A small image VAE, trained from scratch: 48-pixel images, batches of 256.
Rows from block 7 of the encoder, named by matrix and row number. Rows with one number belong to one channel. Each number is 500 + 50 x the weight over its row's rms, rounded and kept within 0 to 999. All counts start at 0. Numbers have three digits each.
# sq0: squeeze pointwise conv (encoder.blocks.7.sq.0.weight, 72x192x1x1), inputs 0-95
# e10: expand pointwise conv (encoder.blocks.7.e1.0.weight, 144x72x1x1, transposed), outputs 0-71
# e30: expand 3x3 conv (encoder.blocks.7.e3.0.weight, 144x72x3x3, transposed), outputs 0-8, a 3x3 kernel for each
sq0.0:604462501522449546451434434464492551620438564469567410573536615611491521372436584599540467464440469549559543423492564515477481435539527433468627501490557460430468472511576533508541500542562387411562511567476474479513499536525549505468561646445498518652519458393570468469582482452438467482
e10.0:690398395526520491453531538500484450509512495579471494498528461599473493445486534525380456483503535524430560568559466470556460469449515536510404540546522576593586482470506515471549464352499561521510526527500530567557
e30.0:608531425561546461515511560561520493530551510493515516462447547443559582490510533478483621610452544440451499453530546449527495494456447476539426534532564565485554500487497454633475503471484559568554476475448499430495470436480394434459407401471
sq0.1:457442570431454467445498547429540536445622569342468506515462474487422445475527536536495555511435526602610533580500538462508622427535432548547462555506521509483492500489359575517516528700530492485479558604515687476421511424447521476513470663516482437434503568469437487526504415491408537509
e10.1:479516443499521527426514445478530483512474438586448456435571486485476508487527485439492499437478400539597442399472549645464474540400498501448499421476426419494463514530599502462577449520559509466520427493528524470573
e30.1:535455489499486526482470441461462461471571470442419483390572489461536448495556489539480485543530462533480528526556452518385539540512493426536524547612407466479451428490499501533517445458522463459496519527525466486461553500508502437547521509544
sq0.2:488336515434461436518559522528492507509521483527492489527548522517491538463534460485498547463508467492525450493494579530496531496468551519505526504527516499490468509494443506466487529519493476455521496516516521536483535527541482531471542513491542390497570546510520523517499444517449460508
e10.2:508531478520500519429468461483442574454462439501457608551558470594542512611541514450493464517395513506601423444519497521423437410486500527399470483580430506448571467421566455600454435470492468457501448595434520501528
e30.2:498557547564482523445452494460486442392525421400412483473487494429465469461456425483443448390548448566558426426484479532493482507529421580512574370481499470500516438494504416489563431483500492552435539550529501574473416446450443514540429504421
sq0.3:606486588483472516477509480545574812531497504517609445522528617591524496503421544499607465493524510429535516447538426543441468458478620447516543446436569437458554495457512511558503522431551413415577489565566435505552450528723484554481696483458504446523511458428517434489529499442488506472
e10.3:512525390589509484513540526429534507467549493479508521571570543564469461417587549531464541533469463475435491545674577467456511523473577474480461490526491549487573614517517560469567451397513620532488517552472469607499
e30.3:479537530548561429423417528494468430521520480460497476475451517459537491463478478484412590586460556517455480433511529552522466534511476556575439362499613502458563486442473413651509496548440550532533432564444545539462511431509433500547476574504
sq0.4:515545465571642540453480440473473465438592525469452569446449445441512397537436486427448487573543467463480444567482480513536471426525453592560421526494472554556524351552541414433557493449424436515464437397441507464497521503436466512448510533628412619516427450501573532445532504472604421603
e10.4:445501426452554439585487551510549526397447574424499509556453411516600443517447551498535443427458488487422539492464454511552575466565506482605536478411495502486499533447445491474441499472488416497437457458503539499472
e30.4:577478409531607511414491438448536490491404499473468485437530481560539549514457467566510488523501458471474533428501519502471574473498514520552507533514477466478472489496467525510467451456534496482431466416413476478521491437495538494400438545480
sq0.5:528360533525443534429354451491515506582448496454495478540541557556502532421420539502547365464461457387531461497498532560499405516422527439498576387543557483478518472365532471400445536406456442449480449522502383413559417543561576486395536493402498443560454457398510526406485465498480440434
e10.5:495532429565510596441446518563520499527418458488513500565614499583534492469481454573370415534467493493485501498570505450497546459418551537482437579534492549504519514428527515469461500443457626532494561570476488558554
e30.5:465507481439518461344365541528530448549517461462554445528487534465517523463455485472473574564504598492450479411488539477519459540448464555594477421513577479474548437525484476621498489487483550562537434607402550482490529481543488484532431521535
sq0.6:492539446504616473472539453533430459526575479524483450497455450523457509536388462465491548432461438482504533527455407457490430564436478556553490542491461526493388469546544478452547441492510641410518520529483493390543537510472460474454536458510497596525487456563555597516483491579572448480
e10.6:541493463496583463515589515543490477454471515450469457447526510502577515570514538455422541519495471482476451420512477457469539480517512577564470381419468476531502401491429475557472549473562514451419555454533491461449
e30.6:480542422492527474461519494505515546489577449491537562439510475503526537513487471505474574465579506556514536496573454489511633491434430462355480439606461490453387510592529470525521511435479579465528575421531524378441456531499451521358502437497
sq0.7:469486476531503427394334540479551518472481499571548472481587558466608517536439487457566311518557366375413464513518472567474389425498548408534547437494489447497481439455489450468502500347414473434512372439460375532503469440528466600442539445465460485504424453412477440458439500463517424477
e10.7:538402435589525484447408516532477562463474486442608444572494606537525529428452488521436503631440592475464565553496577450479539464525493472512468515498524484514508541388554404470506484472444509532468504423454404477489
e30.7:573570597606476554438399608468527430463490435399443458474504508500475532472496455514449524520467458549564479443438524506530420483552510532564511441465575471484488418443434465524528480515505521559520466492442540523563488483557488522567462490535
sq0.8:502527490607531403531461529526652580474406574520543503486562473456594490607467529498528440605734492533467497431691448654477521434514514431629500480493498513536534512602479517542484561479532402460532426427540442573506512515560415645563468501477435513444496518435522444510486562414503485492
e10.8:492453453559566449555536597486480546488451493523559563574533559456527552447518510589416448599478556448461488541458581418513531484544554525444546522489505434551562577408516460428598494494552500498489459590497428547445
e30.8:545518524550503511487451569457515440498540442443452483521402510485544461502481515526462550552488421511539466483464521552482421522579514448503420432491465444450451457404384446500486456485445535500477351485483472545469514398521415548482469550478
sq0.9:414445512388493510529610481470369493475532467532467497510445445449396497394563450491509564453465562418515456467403487441500601603457547550477485560517422514412458501446462508431487463560476599512471448551466536537515532515485522394397477430542522468554516543477458491486520472591392473464
e10.9:502506403442421387521524506498526554473494509511418577436535379517512532632574510459475465556534450507505434485447570499433440431571509476430527532503422521492513514458552513584525510439430462431546486519475459453479
e30.9:493532657523482617502443452536519463471514454438496505502490527496515478537505508584492521330575542535565541540591456560481530454564476506456573467491435430536455459518516484447539471473488521381461393487546504615459519557454533505443485515445
sq0.10:401613435540514579458511517407409451365503546466426542370386420427428385499450535473421479546429521546528482562459497397564517431550469577460417468503469730528505499582535480576518449516535490603480542473509495504503511575411482372548419507593392509473495487486531522458492516478543495604
e10.10:496569463502429431525502641484506359399588454498479525557456473492509531465492503487532525450545494532464481460398481521485491532446544558556445490366388466488512488570492510448488522515527545488436480473452438507497
e30.10:618535446578555488462520540463550507540522539428495500488627470508551453474512472496602403545435425494437466501489483516370481549470560494549436486510456517555542442465419521501508489460501432568498491429570479452542508487469490478436480530512
sq0.11:491503494518476494502533507528539505501543518486513513509521502479577548521479502539510496531513498476494497511547495489492530470481508533491508501514522514520489490486517497489514505494517519514510490508513497511519483495475512494497487515498513479477473516542541527554495517487497511475
e10.11:553438576460576494496442467467449422416457486428520471518497597544495389487481333399554579535429454511504519355497480534586446502547489442565543529506512506532471509512543521478495513436474450439466561523523505606476
e30.11:529374570544512506449393489438485504557523433408480495517527497582499439511456443591516428443471486560499527536487427556516396474506528513493464461464457404581535445501482534500500490469506539500460411495519502577497550563535612523547503576584
sq0.12:576523436627554567471473402363521502475540502446573427495504505483605540562320557502424462540479461463485537509447477493449451340407571469449512419515483491552532514482611587553570504479537530466454451468528438447449467520473583494489526514487441510550352473434502461530489555504540476493
e10.12:544491362535496527517481532489448543467444505496506453469526533509530476439518515463436482545449605470426601522531471492503593485562493502528489538533568543462473501451488379398465499518539493538448461486431492534549
e30.12:526620423522541535399489587534570486609514543480454466469521501454573545470418447526503422445512484463415565460503549443484500559468536439501427479567524431406516466480493480596496500504525489498450494461486498393546502499464460464551452441502
sq0.13:514503491552525465387513511459489436459515616548546454510544538525463388451497465456526469477535479451616521559464568586632486484534487526588489542582503565504547464517479487507460511550490490565482673541460621515484616480455441489466541532423452496493537479457478574492455515488521403508
e10.13:436465392587596462597527531491541449450444525573532454517445467464513472540608545447540534584531501490492471551533434483498467504470573478445550539469453459494522498571507494454515417479572461478529491492543454554512
e30.13:561539449569514537575525524515516486488538466464437472364414384450548518477534573464501454541552411466472498553504490536425515552443523410454469550529514484347492456513524518523528508530533448523591525481531468462606528458521456527500500508567
sq0.14:499529518505510455409409503462510494426476531434521440477484509440458454506462614501444509476513620563594534432386526499520577386579516554487441486568481614603542510527560455568528446574480355490517502501440598434435595485496462536551436636482512498456532551415436500487519548422504544569
e10.14:536456408432465570488469528516495463430590424520523475451485516514434463486494525488551526507477518510538499498592543539466539530464445465571506509477474502516450499456537433472527490532605453463565426480527516452574
e30.14:608450404577459470484546546447485487518509533436457481409599498356612481442594474506566489603482376504469481495475487495437485547527531425527445617562433500475486445480419465492432420430492436522510553463565485435534508460452498426526480548522
sq0.15:445485530470503478476495649526511491411496517493432606458463368438520539557459478530452433692483495523438525501566512515485499550486425496511426446373488471646597498496474425427391424518456407521482532399438507583445461387448414483514428421511445517418479496550444463477531616437551540554
e10.15:489487507441512435572505470459489502526480600541532535526506492481559438504480577560443467541433539487477520471513430415660615466535504529441518504485525407540513395503490502500450587549564450497438453490584464448474
e30.15:559494533515458529474475508452503509412447488379401441487448491560380463563421460519523417493437433565454475448495500559440476483497494511564480508385549500589541447443469472385467449449498544620492427594503561583569449438473522501473476450459
sq0.16:455496490429516575523538506507505477538511528536498582532477493490535572537519469493459506485506444467485580502474524509478484622519492422494506554430497476466503482517418508523473496496488572551517514463453425444545447524493428514509470443497468554546608466565518480503541456547517475514
e10.16:533476537490441491497583558508455638565483597525508531504456517428493508557502423502492464564541498554530447467543537484542467595427596511502544450449500472563413532422491532655405561464469457548481534441491470495510
e30.16:490545506509434613558538514573622521460461417396417403433330577452459525404481521473438568442440587459474440488521471438470491472427448562450532513422583538515515471442528509495528535552588473474480495465346484526446438475438442464499481455433
sq0.17:409514466501473504634528509530485450477489452456501584518474507514454483486489469511417567506495512660557506512486418459508563489577480504520485522441555497463543636620537532585521471411687619509524480494595475541617523499467554501564435460487469532517552629528516523511505475462495719528
e10.17:551665485505543453453508511514448510482520463458520577420469528490475500548386447512464517514582449475472477475451491487485552530517462557474495421499509435519506490445551499469509515458546441486473526498556555449515
e30.17:541468495418510512500563495539499528515466509419445482445546570426474453400528474511523479475549500493520468516514449472425469467547473538531514504489539505555506414446493549485491447439509474468486441571496526540488529521455493466536505538470
sq0.18:492542529520456549594659462452496467496622454545515482616480531479462488500479500693542594463512526538542605520419497531517560534565526500554530635508537475455420487545499758507595540569470548428425486511536508424495543538505533486517534483496434561519490586484548522590571482557422556434
e10.18:587501427475536530449569417516537563535462438576489579414495469417434576512449370407476597557481503530457474453513499525443484517427504535540474451488458511556515469524475545467490558526599489453514601537537489511515
e30.18:550489493457496537550476486545552489503525447396465455343446567334493555405540524491459491477494523468520455557526438488480528529525478436468560508528485509465494449499419537535480497452585497484565511621488540571548523483512448465521481465493
sq0.19:561427531589437632485472393510526536571442507486575465550519612631545500465498599567584430441406516466604546453434605479482472535482556483459563515513502488456428506500557460580554602426485409431496422552545432463512525574538660545460544633504571490735517503498577546457569417497500476540
e10.19:642503453529559492528534511540542517579453435530420460478619485589525511467510495517395480496520494609462511528519474578471451496481526485585421501569492585571442528447567608486446521470520582511443566545454447592660
e30.19:461510404475548430417474541477513464525542516483542456467508551460563569520498541451501600534483557452464537475567541514547522494443454507524459518487566452481529532543508465658502507477496511481502431521425428427496469424508433440445418464499
sq0.20:502422516454460480348356513496556497478476523524510481458523551498538551467507438383475314490507449406482473504445473531474470446410522461481527484519534493504512400439487448434481566405396395495494508513432368452500458506533495489438522488499496491489542390485464424419473488461553379466
e10.20:527390419478450522430458514486529557547486521434562464475518512533484495479627518439477519527536565433531529494495544471449521369485593517430433467508479436520520461428440494566446453467548494481410524564514455461479
e30.20:566520549544478535434410557527520474469434431424445487481493503518428531487463431499488531541464445562536468426472537481530508474513461576595550406472609479547565421426440451531549394481510541607533472542451555541578475511536516542555470509514
sq0.21:419547401488560478566512495470512414415493445498310583427466397364451434545483452471445504547487470463495504532568441437547518526513409498482373477434420505547511454526436454483465425454477493553429482335449492527440463339383458447468424465581406538442478450544508498505540592442536534577
e10.21:554566518522544356536501553428494466504490549462507483470477431407517528403414586489507463490514510459431490444473460534561499543538471468450546461447491448523412473467464484493471550526430494432434491513480505455470
e30.21:545433604489568548437409462453499508497390488442498537507506469586478505528482444590581511525478558533521540449522508559453478481521492556523535543485536496575526467503481469397507462468485547551436383514514518561449528505556539517408477524462
sq0.22:400504533449497478585566443473415451485590569418449451568441406429482469545466532613441608476460465587557572556456460459485546472569523524485460578484554537462409555541429703490471559546528562605524593591479608480529526500505514453571496540468491610513513601542453518683614455544489577448
e10.22:432522499468564473548600505453612444506534503570403533403525527405433524484519378419435642552475468516514414525491546535468475547403492520509439410468420505580481499563489497463503480478537535505584514476552570483452
e30.22:543433492507523550513528534517485507445531448445412447306480544321517498392553535489472523513454482521483478515513484518454508570528450439455545539596484500488534462499505503532527489498531466515537580573478512559505517516507496473540508495504
sq0.23:452515497535498499570505472481459524503486518460483511452494540451450454486446566485454532493560626707572470459483501474512516482562524548529538510458542550516597607667533501694504486479732500446529501500650537521548510550497550518569538553555459540459493629471514477502427487438468635551
e10.23:542654522531528470463464508525517486468583434492478521506540543471423489527429474493514513465563488465468458496560452492488573596491458539570480442481444476470461525448543447512479469505612520506433491494573611499561
e30.23:483451480465494498492556488467480535530522551385472468417608534402565427406556451528522500495519468520533460505460397475442467547532485462569498512470499495549479465425419501477494464404500453512484529484493518496510496458431511427554454476488
sq0.24:512366503368411510492504472543482532549514503507519464645472574463530512435612572650533470421473462476566557505482657447507545500555511467469562615540506491478464514427503555496483550587447444546504423539518527482540474559500554470495521643491595432552633539506464527521626420585456451476
e10.24:511431438468473538442531481483527466595494477609473479378535430569426622502530459515446545504454469667488511468520498516517419494407562527461482506485489533581493515515502520480504509476506511514515552492444479530559
e30.24:457563458463498513513455449497500454453529421465449453368407497346452569503555563496428534520506519470500521524521473503560524523515440421439484575526455450376464452486520496600506482517532454504585486476426440474524521464486414497526460457471
sq0.25:461493579453474547590522456520481507479550521488518476496479527467542474469504542526446537487532516757593532534490479516507532494649536513477492516451573536509518579573528587725502469504697512490532502543596526553544492565502523484683567514507492516571519589478511504575572479437485663512
e10.25:477534495534506489478438506530573514544489503476454503404500475484442488491407437533407566470502518498425466515491499496492523570473527572583486471500510529468562502474493468466570521461534479499526470484598562562507
e30.25:557442466474536499525567521526485541476492490427468498378549555381474542382522485482558537525474574491495482499502424439455479497560519421535493509493499509523527474512471535574492448411481498467504521582434509508523460497439477435504483501479
sq0.26:328489456445460426532548531388401351412550523418426451495422425344434442475488502524475593488402522511526477556388504383524571505488437486408412515539483522507443534485352541494474435601507543550466519527480587473470524415394430394506439531490490494422501530532425579521519480514432519455
e10.26:415505479480475487496506425478560468369494490493401514408541401472487436640529416425529541527486422518542453479474464611492460505447567526502482444409419504465509514580511533537481475507539484390517480471535606469451
e30.26:527406578464473574428466449488446461473485461398462496456551513429542470438540476560483484491537463554518533540575464523333504552545472432535499560613404489471502407502496512509488468509559531499490514504552525612542537519465509457542534553508
sq0.27:455598483449444476552515490475508425496510423486421596413416385430483454418477468477429512552442607528464507439490446426439543594575457542510398485501475501466545524530461508490428464519530465569456473439479489509499506509389529464498447462646445400479529575582458407529489500487463582575
e10.27:457616566525454440423543513571422421414561457495474482519459438461542528494489478460467519484717452482521471423483545528474510572521512460509449514459498518447529477445517551524513489532485480376514426488477478471431
e30.27:574426631510498515451531480411441460579458571477553521515585485549517430539493454501529380438453469545518457506500485520425464449566532504575493522439520522606475438485469502425499466445480487470402407519544497543492544507499555520444463531378
sq0.28:543455466475547489450470579507523509490484507495462548468533510459558583508487500461437394546541454449397450445497487524497413593478483416428465385484504400518508396458463456478471476417423419502458444476455418465511383509494440535541526478464606454491631457521439421546472562422521429498
e10.28:534535564449438538443447420516507580486462512437567395600466540554472493474562495522415478478511499497540616485515463484520590499449503501387565511476559437515412468413535541553419499492503468564382489506443497504517
e30.28:539518620541420544443427505504518455437451426418385495487478492547454532513491444520552487518536465546540477465447506487525498440449446524664559420398638500563578435446444477379604459454493535583548478618422538542551515551519535543537475496507
sq0.55:545493611496438533464502422552545622588412538456510411600560597751459515398513531605598430476491483493571554461519551469450499488507517439478609510514512455453416516458486574532495556501510377449529479587516511508496456665594582521510608604418507448524484493450484408448604501441462519444
e10.55:534482453558554441506580473396512515616462502573507453493608484607483522411502465539436471476550557558520485485578550532446441519463486478521479578515540565525560521455483499472568525393552573558528494549464445615552
e30.55:531511434563586385470450541468529454484520472513545469513468527432529516498465523421428605564444553450450478466541521487527497500482446501543458453580569481460540443443465475689430491502491505552614445530423446501497504446518454476513392485509
sq0.56:539439470547507603482475531497463539538468557673559520548504503500561557513517668509600464533396504500612604492418524443539495540561536375438539588577452514435488476508511505510700534513490395430478399508476435520467544473472543546464433572441556514616486503505641509460553485554432481528
e10.56:630514535492525515521563450607529544555477468482518435517476495508492475471429510487428505496477463702467513492511401531525516439451481531478445480544502594509476465377486639449494516515505480502553600457515463506566
e30.56:471508394525500498510471508545553474513548488395495510424526517408509572539499573470527573588482494434515545488522471433545498446433459443475511569443523509445470478572500449520455508454530471461559462412426398368494426356446378442413392360473
sq0.57:376563426471477432527604533471464381415526489467430539422373403403349441459504484479394620454458601555552476560411453423472570522501390583446441451488402558439485539510435440477487431521541496529420512505531527572512501470430467388480436455555468455480536544545402484484457469514385539487
e10.57:432560448428395464520472509507493498454640528458459582478523444450443453530506502434494541530607443532536476399480468537467507531532500571487465460455434457487504432489583546520497474486534511450450443510552537455450
e30.57:528442671492486601400487472469414444486480494385504466487542515488490451475484461514522442445551484578525528516541489514380447518537490541510507476531491513559560406442424493428496484431525484436449502542593549585544503596462573487474506561449
sq0.58:634459588537502439460415503651569652497404531491570533517589561557499501480436523545507444494577507484493513467591450569430492466442535471516542455415580460527479549494508510525471571433590408474600477485584432552605467527678487501517656485458520490544484397412476421517535475451495459427
e10.58:474526453595537475514491510440504470542510501492476519594607560504541505476544493576414496536527540491477491540560571436452509509479548513431533516519513482481721627492507513540610458428493502584507494631483516537489
e30.58:502513574552553451438410524531487411506536453508541514502432490488538457489491475442452620548456558488448486432522500557501407550542470567536470381476570501448494470419406433639493469508472587598516432549438530541464466422539417490515467552476
sq0.59:523492499402523472527508609586529508480446626511452589487538512487514435533642545487514472589573483530493496469626561529534554564555491489672454516452457453618585514586511504483482511472487430505568480458491430749480503491486414531521469459504538485450547483485416442537524680471484472506
e10.59:517482512460500449557533500463509502501511496518517494549457499506426615538488497524489502563518575533514547491568506519531507480497500460483652427445397477530510464481594535487501532564535493451472487524455491471536
e30.59:503497538508496523525484562454510476523529422399439452546422511518468469600496520469411479487482423498436431504468458561442463421537494485533418561355505492538491492464485506390470486499467486516386345533494442500400481498525503550522483488436
sq0.60:391511512449451482508532520467499415351513537408437513509458490509269431427588431464512555502479556515513532525447527454557583513479489667518482414469464533503551429478467419383474506571479437628489552511416598497422567475481424382451453468599472443460475510475389450421469478463444484578
e10.60:503511521487477487505511566400532489441581496474480511510581510464506494588541574483483493523558456453556562466447429579493484503465512533427441477418520505436429478477497503421550442517536525420602468519531532464543
e30.60:552402590490523559447491479339487434377445485439430482492570487548537451543496463557523455504492515536439505452556527562393513479524519494510539500467433451546515413459478453413485424462511594515486460547524569602535467465417576484405488540498
sq0.61:696496532555508383468449426471486488522483504531607519498499589513521437521492591453637485521592587451494470471493498474503501485472572465559506490493478565521521603539723445469561603487558458471553507458622419477611509548563517511479480547553438498558412470465517536502572519553462550516
e10.61:539469508604486520494453512658509522409513524580516566521491581581544493450488556555478425529506545517460497440600530533485528515538488443472508560435483489474577620424583513464562487348603493553520447623475523576467
e30.61:466466493544478386481454588506538457568528520481496506507470510470587504536465513519455565585421516518466448416544515476506429512509438544498507445453533587529563528468456482587512453509464513444486327458497477470390478346448502378442439556428
sq0.62:504516501426471477674564515479445540423574493507470442514501486444455464490505499614463579457492544607601519535532445486509531472662522501504466514499545493558430588545439588614450458534588537510525530478591638512505515436457528447596514531507436527429553687520495522635504454487509640417
e10.62:455567491519509486402543460417635481518544398492510545511510427402479517540481403420447566455486496538557412422406488473481462514455504570531467445509434407437465484588515460569490451519529485516466519512612579464480
e30.62:508418509444451465480534499474514517494515471402467496356560563392468444417516505509513543475450504519508475523521461541444517579548482471508493486540480511513476401496422479464523425451552455523601508597473563561455483501455531476519463498515
sq0.63:486494459505505504454490474380438418397517494541475454473392547442465455448531529477542538495436539499577569702422493405632507519523526535412466498627478577496508506560497456497538555484468517507453543496552610424473599439382467414573394519491431464514452506551557687439458472509542470491
e10.63:469500428429547461577483487554521483478508509545416472461498446473483469472474492408597500516483436501469421465491400579453479525460524540504450451495420500418540511555578488427543463530591538434586500499582512489501
e30.63:511478464518562503495477485498567492514598515466508531402534514531555502557493507482543554526543430521581567525575473460453578502454493508454529489544467440431406478547481467527531464454561395437577484366510449427492488497488484531475487543536
sq0.64:350560462496562547509488457425489391362596538448360494427347441412475395507457512438469509530443520505537442629462511402639533519486457609502346513498422678493492543561501474523475424514522519578503530471520565462502525467449502303500452484564425495465447494531496495461476529463485554511
e10.64:470479458466459428605489553411429425477568509522468526511436453502496498523502449471516505453560460557468470441487416555517505556540499533545435407381452433462511482528548454502493507513502518371507445485500550479477
e30.64:539464598518518552486473427464501461506540560434512515500568533518549445499505440591552416439509444512484486465561491502393557488529481495551578458532495522509474454517477493443533431452461439471401471407541529497529447477405477503415413528478
sq0.65:443523531476485479646585435434456479499525508520483426506491451403529488472532463591502609483491510664570623509470461459483586499683485494487491584496552508503514546552524641649619482491573509450473522575572487419544519517472494511563522506529456530533523641515524561642570424539461587516
e10.65:505522529522570526461548513542636477452532339506484550435569507449442497488440355470487569514514478503453422453505494605470529527480430594537463462434461511563473421520513514507434471481521529468567575490497529535530
e30.65:524457471431532533489500486523514551516515469411423499315542552382503501425545487516524534491492504521523534498448428461498527524532473406530510529526510510503481367451460494503486520374532450456529502614438438526523522455530501439515461468521
sq0.66:516499474488503416474471452479426500530449526551568316439472516449523558480463490474500473411437416443474528502444527492499417497452515433405548520584471535329344461469538482461575463507486501388487486535497473386472481545458551489504536515429549522557497457493588594499384391544436442416
e10.66:530426411532563508552498521564536539394507457464486407475504485465465426499450476562516534478492461545420521522432495486481442546403533447393489472573468570479466531477557459544529522453465493522547587565501500539512
e30.66:540564504435502499451483576546540497495585474429465454488541487405552531455488468422414498420545436484445476476486444397566524417392470517468485452521552505462523460476498472555526492456538489484578521438537551437542497578549470520542513477584
sq0.67:586491445570634544463445487447485466462614494581545465387484461444459459574416545479465514528484361446552483554456542449476387461465476551582466479580433599515421508513596467516593517457479520461407505476477464429513522485439545454486486517511448663544421390540574586413462448517595455484
e10.67:530509493482567508465469558536465484519472571523513447540492512505525482474491457462553530495443349594425506502516427477557477501487554491609444558424509545459443441515407444505459618467543452454450573447541490568523
e30.67:534515442497512509481491516525621511553547520484473516469522523513549550509453475514521479573524464499463521491498475432522550510422496457433516513560480551422503510500480483507512500520568586465528574399492567315561475489427468510407541473527
sq0.68:402439504548507450484482555430489438380562472469409499550410396310450484505521436554395562509422394516493472460464464428461540438550398550524398545473436485635542489501452527534512399526516477585412494438441472507461468316350461417518380563518419522426481544509416468551552513516525529519
e10.68:444538540482526377499513411430550481358420469514522464476445411448524532485502480484503491454516527528488495354475456499504558538554476468527459377423444473521485492508453482476508518509439512416503457432477501401458
e30.68:477471582474432612409411423461465480418455472403410484429477515482496482456456432496485459473464463554509489549534534581383510575524450470491487593536486516480530397454480476486504491512529472513511513567541529600567457516445495458458507497475
sq0.69:517464442553588522381333513454566542457498482558545530419521523458639482641447483435500415560527377396418500429506426512434449510397497473517507439550475436522537441475496470504559513350438536500542399432457345532418476421498473542438526408436463503528478373494521526478476492497492442479
e10.69:478485477510469551579454491595475630483454567473590566627460567499478482458461521530459458566449519472476508514542495462497608463487409476547542572563514429482510483399551445557458515503515457542466489466477458492487
e30.69:611587598572437574458394587458504430457459427399389490503448469519496520498482433549517511534523435513541483477452501490508422445476522555598526489436563468494461430450441448459542430489542535536553457477466531486581442518513502519515422487535
sq0.70:457429545441451587471433478485446499570524410507471444519515494504463568472578516538477495431424464440490587446475574427422451547516511484426529523535489478369434425413501482504548452444450523496447457576447465444529454516487578489476448482437665418524624425437469537521507379533397494454
e10.70:587422526472433506453478459501454526480424448454488509516569485511399523533547497423506564399435496577563542534508469580452404434478440513515497480522519554579464459512480641574448462542415457501464541525522496523522
e30.70:492526423425463478408466566529487451470598498465521459456563535439485555470479463421470535453568604437462507502535478455554566428393445540514447434492520423476514462484519463559509525488502540532554574556510531467524510541549476551557515453531
sq0.71:541523483536509439424525512556522496550509472513491487462505530535473503465487522464536516486487511519531508539506529487534407498455509495505495538528546514454472472504514450439503542489404511513544591505432545462516521508509467474488508479482485529554500430447523541481417493504503475445
e10.71:547534492606524576503449525492389467486415567454490448478403549471509415460537411501582505501445490468450502431547475446450464517485600433494530554488562562442493515487434527519479492485468469470546511584537568544481
e30.71:579473484418576424474446526537531428535529453500535589556449461507498481497468552470530580521513500494492488520482500476550473460510555518474500469498573475453498509490438497540523546495565438483581444472454440378577544476509509536494488528587