python train.py --crop_scale_min=0.5 --encoder_stem="single" --loss="mse" --decoder_weight_standardization=false --decoder_widths=[64, 64, 128] --eps=1e-08 --warmup_steps=560
Rows from block 2 of the decoder of a small image VAE, named by matrix and row number. Each number is 128 + 24 x the weight over its row's rms, rounded and kept within 0 to 255. All counts start at 0. Numbers have three digits each.
After each channel's rows are labels from the 100 images, of 14848, where the channel reaches its highest value: "responds to" is what is common among them; "patch colour" is the nearest of a few named colours to the mean colour under the peak. Only what is clearly more common there than usual is listed. The data: photos of arthropod specimens (BIOSCAN-5M). In brackets: how many of the 100.
# conv: 3x3 conv (decoder.mid.2.conv.weight, 128x128x3x3, each kernel summed), inputs 0-127

conv.104:122119146128106135133142147154126111130127141129077111109126128149108160141143136149133090076116128177160144133133125138131130156125128203133110143127100130156191115141135068113132071153171140125145155171138137075141154169130124127132145141118129123147147165178143128163120143142128123128145174149138118127114185140130099139134128101123142135121151143174100115170136162135132121078151
responds to: order Hymenoptera (42)
patch colour: grey (56)

conv.21:118127159130113116129134105102134171112144107135126162117155125119130120121128133109108118114118103143133135090118112111146194102122108103126135118137160142131114115127133111108099122110129097118092123137126098170151132140133117111119132136082110125138130165120125121104136170130137139105138137161038126127118134095123128106121120146111142131118141181151000149117131160135097118127139
responds to: order Hymenoptera (41)
patch colour: white (100)

conv.96:142143116140129146130146136090193119091147132143120162159128140143151140173074130155120151132173147096135142169148127126163123135072069141135120164158130057138137142133154142141173151127149125114128145145152165136146119132113161133121130145158154101192048142139122139108136095124123156129149130115115136146142151140138130146143152105138139124166152138119115112134109104142121119160141
responds to: order Hymenoptera (53)
patch colour: grey (42)

conv.40:118154159119218129105132124138131101176161154131162077116149109094163133142173126149164131161128138200140156148135118099152125137151140145115138115116154163120120136136122120155106111099148152139157105134126150089153140160132105149164165122132146159111177160131138145155164105115152125142147121178085110125132102162134127112103127123142146129125160128141116116123162152119141111132099
responds to: order Coleoptera (41)
patch colour: grey (84)

conv.60:124110171154080124142133122074158124115138129142084165065130134138092157124131144130120127158151138115165121157136112137140168159120117149139148146132138053131152140111152094144149123137126109106144147124144150182138155149108159159104131139135112117179057159137129154173119123127116151127100124149099126113142171131140120112127119138149118133115067125160096135116138106148108122122160
responds to: order Hymenoptera (54)
patch colour: grey (81)

conv.43:136140156124174144128057126155125057147098172126159105145133113116140190116140119139174135159107127121166149107128127106112116192145110125100118151126140124097137141120112151124121130109096131122182090138133134141110126153130140154142133124148154121148106121110122151120156059090146129110122115148095129122129148186110147111118131129104121109118126153071133106117152097145146113159120
responds to: order Coleoptera (54)
patch colour: black (94)

conv.36:115140152119132148113114134101149085135147156130120135046127145145124136148131128148126132136129142144177139174165114134147144134129098123115148156150132073125106126109123142181132137121129127084137145151152148112119153151143186159112150142173117148148127117121142168104127084144176132165146103154147102133145194124123128119120143165133078122145128075106127144120172105162131119135152
responds to: order Hymenoptera (75)
patch colour: grey (85)

conv.72:147113142129166136106095121168135095126119131145162058155133104123147147123153127117151157143127115158152150113126117116100129132140156111114132116150100170119076147142093125151148127090124116102141119143103111008137141122132114121169134140110111144127172116071103140070140127096129142110157150121114115135137108138105155124125126163144119116113125129111110173102150136129124112150131
responds to: order Hymenoptera (42)
patch colour: grey (69)

conv.83:125143176088162135124124144122134120121159084128137125098125073131109118127054083132079124119102093113113120136113124113123137123151118141116117096130110127068137116098112113133080112144171163078112109100141055147143151153119108091146132096094120135155123141138108124141152133087077099128129114156139122119114165116081122123131104118136110120132124106117108109126142118109165150115102
responds to: order Hemiptera (28)
patch colour: pink (96)

conv.125:082095130111085107151127142122067124086111133107102151156111111169116143113152107111139130123133108089124130083124127141144143160126150132145090132153105125131176130154132114137115120167177184130151106116091119112146116139121103111112111128110111114141083122168114142156103101115093087094098138129064098109098122138140109110145134121112134112131093123129097130119100084090127118100080
responds to: order Coleoptera (68)
patch colour: black (93)

conv.95:154114108129125138097089158127123128103125148120113180156133100163148179139154103143121142102144129078146106092125125120128100156119139081101123155151129115124103160142138134140126125112124113110143131138119109151117125093131151112092046130144134120158037133119111113125130127125128152118139151101117116116131211136132119151130134153129087128145168096138121140168141155117154116132167
responds to: order Coleoptera (49)
patch colour: brown (77)

conv.100:135120143121148138119074137134119051104084173144150068139122132108156172122106114137168145135114111136155141095122119138116121166129147099108134135122184139118151128117110163111140131116117114121171077125108115102095134163155115133113125150139132092144105113107133158124121068092138122099150128143069132128133131183122153124125118160114129083104113143109107127138142100132107102148096
responds to: order Coleoptera (41); family Milichiidae (33)
patch colour: black (96)

conv.111:138129133136133117138163158094147110119134125132124166145117150131114118152128134128104113090151159120149165162175121143171133111122115129121157155139129075168179112132130124168150124093145122110104203137145150148126151131139155155128144132147135114152045164173161127142102131162139116120134133143158124130146164105115125132143141155152098130134128092153143158144185127157094113131168
responds to: order Hymenoptera (46)
patch colour: grey (32)

conv.29:100125100155115134118145092103141093109114105142180088138151108178166110140132141131063140100149150121134112102122150126161140082121140089100136136138135134132156108111113130145121152115128141096069169137088087122081143129136142113116113135131134110163120151172129081115103125104123115112137141118173129096121121094127109124158131170152089142101130125134153181128123091105121130115176
responds to: order Hemiptera (39)
patch colour: grey (27)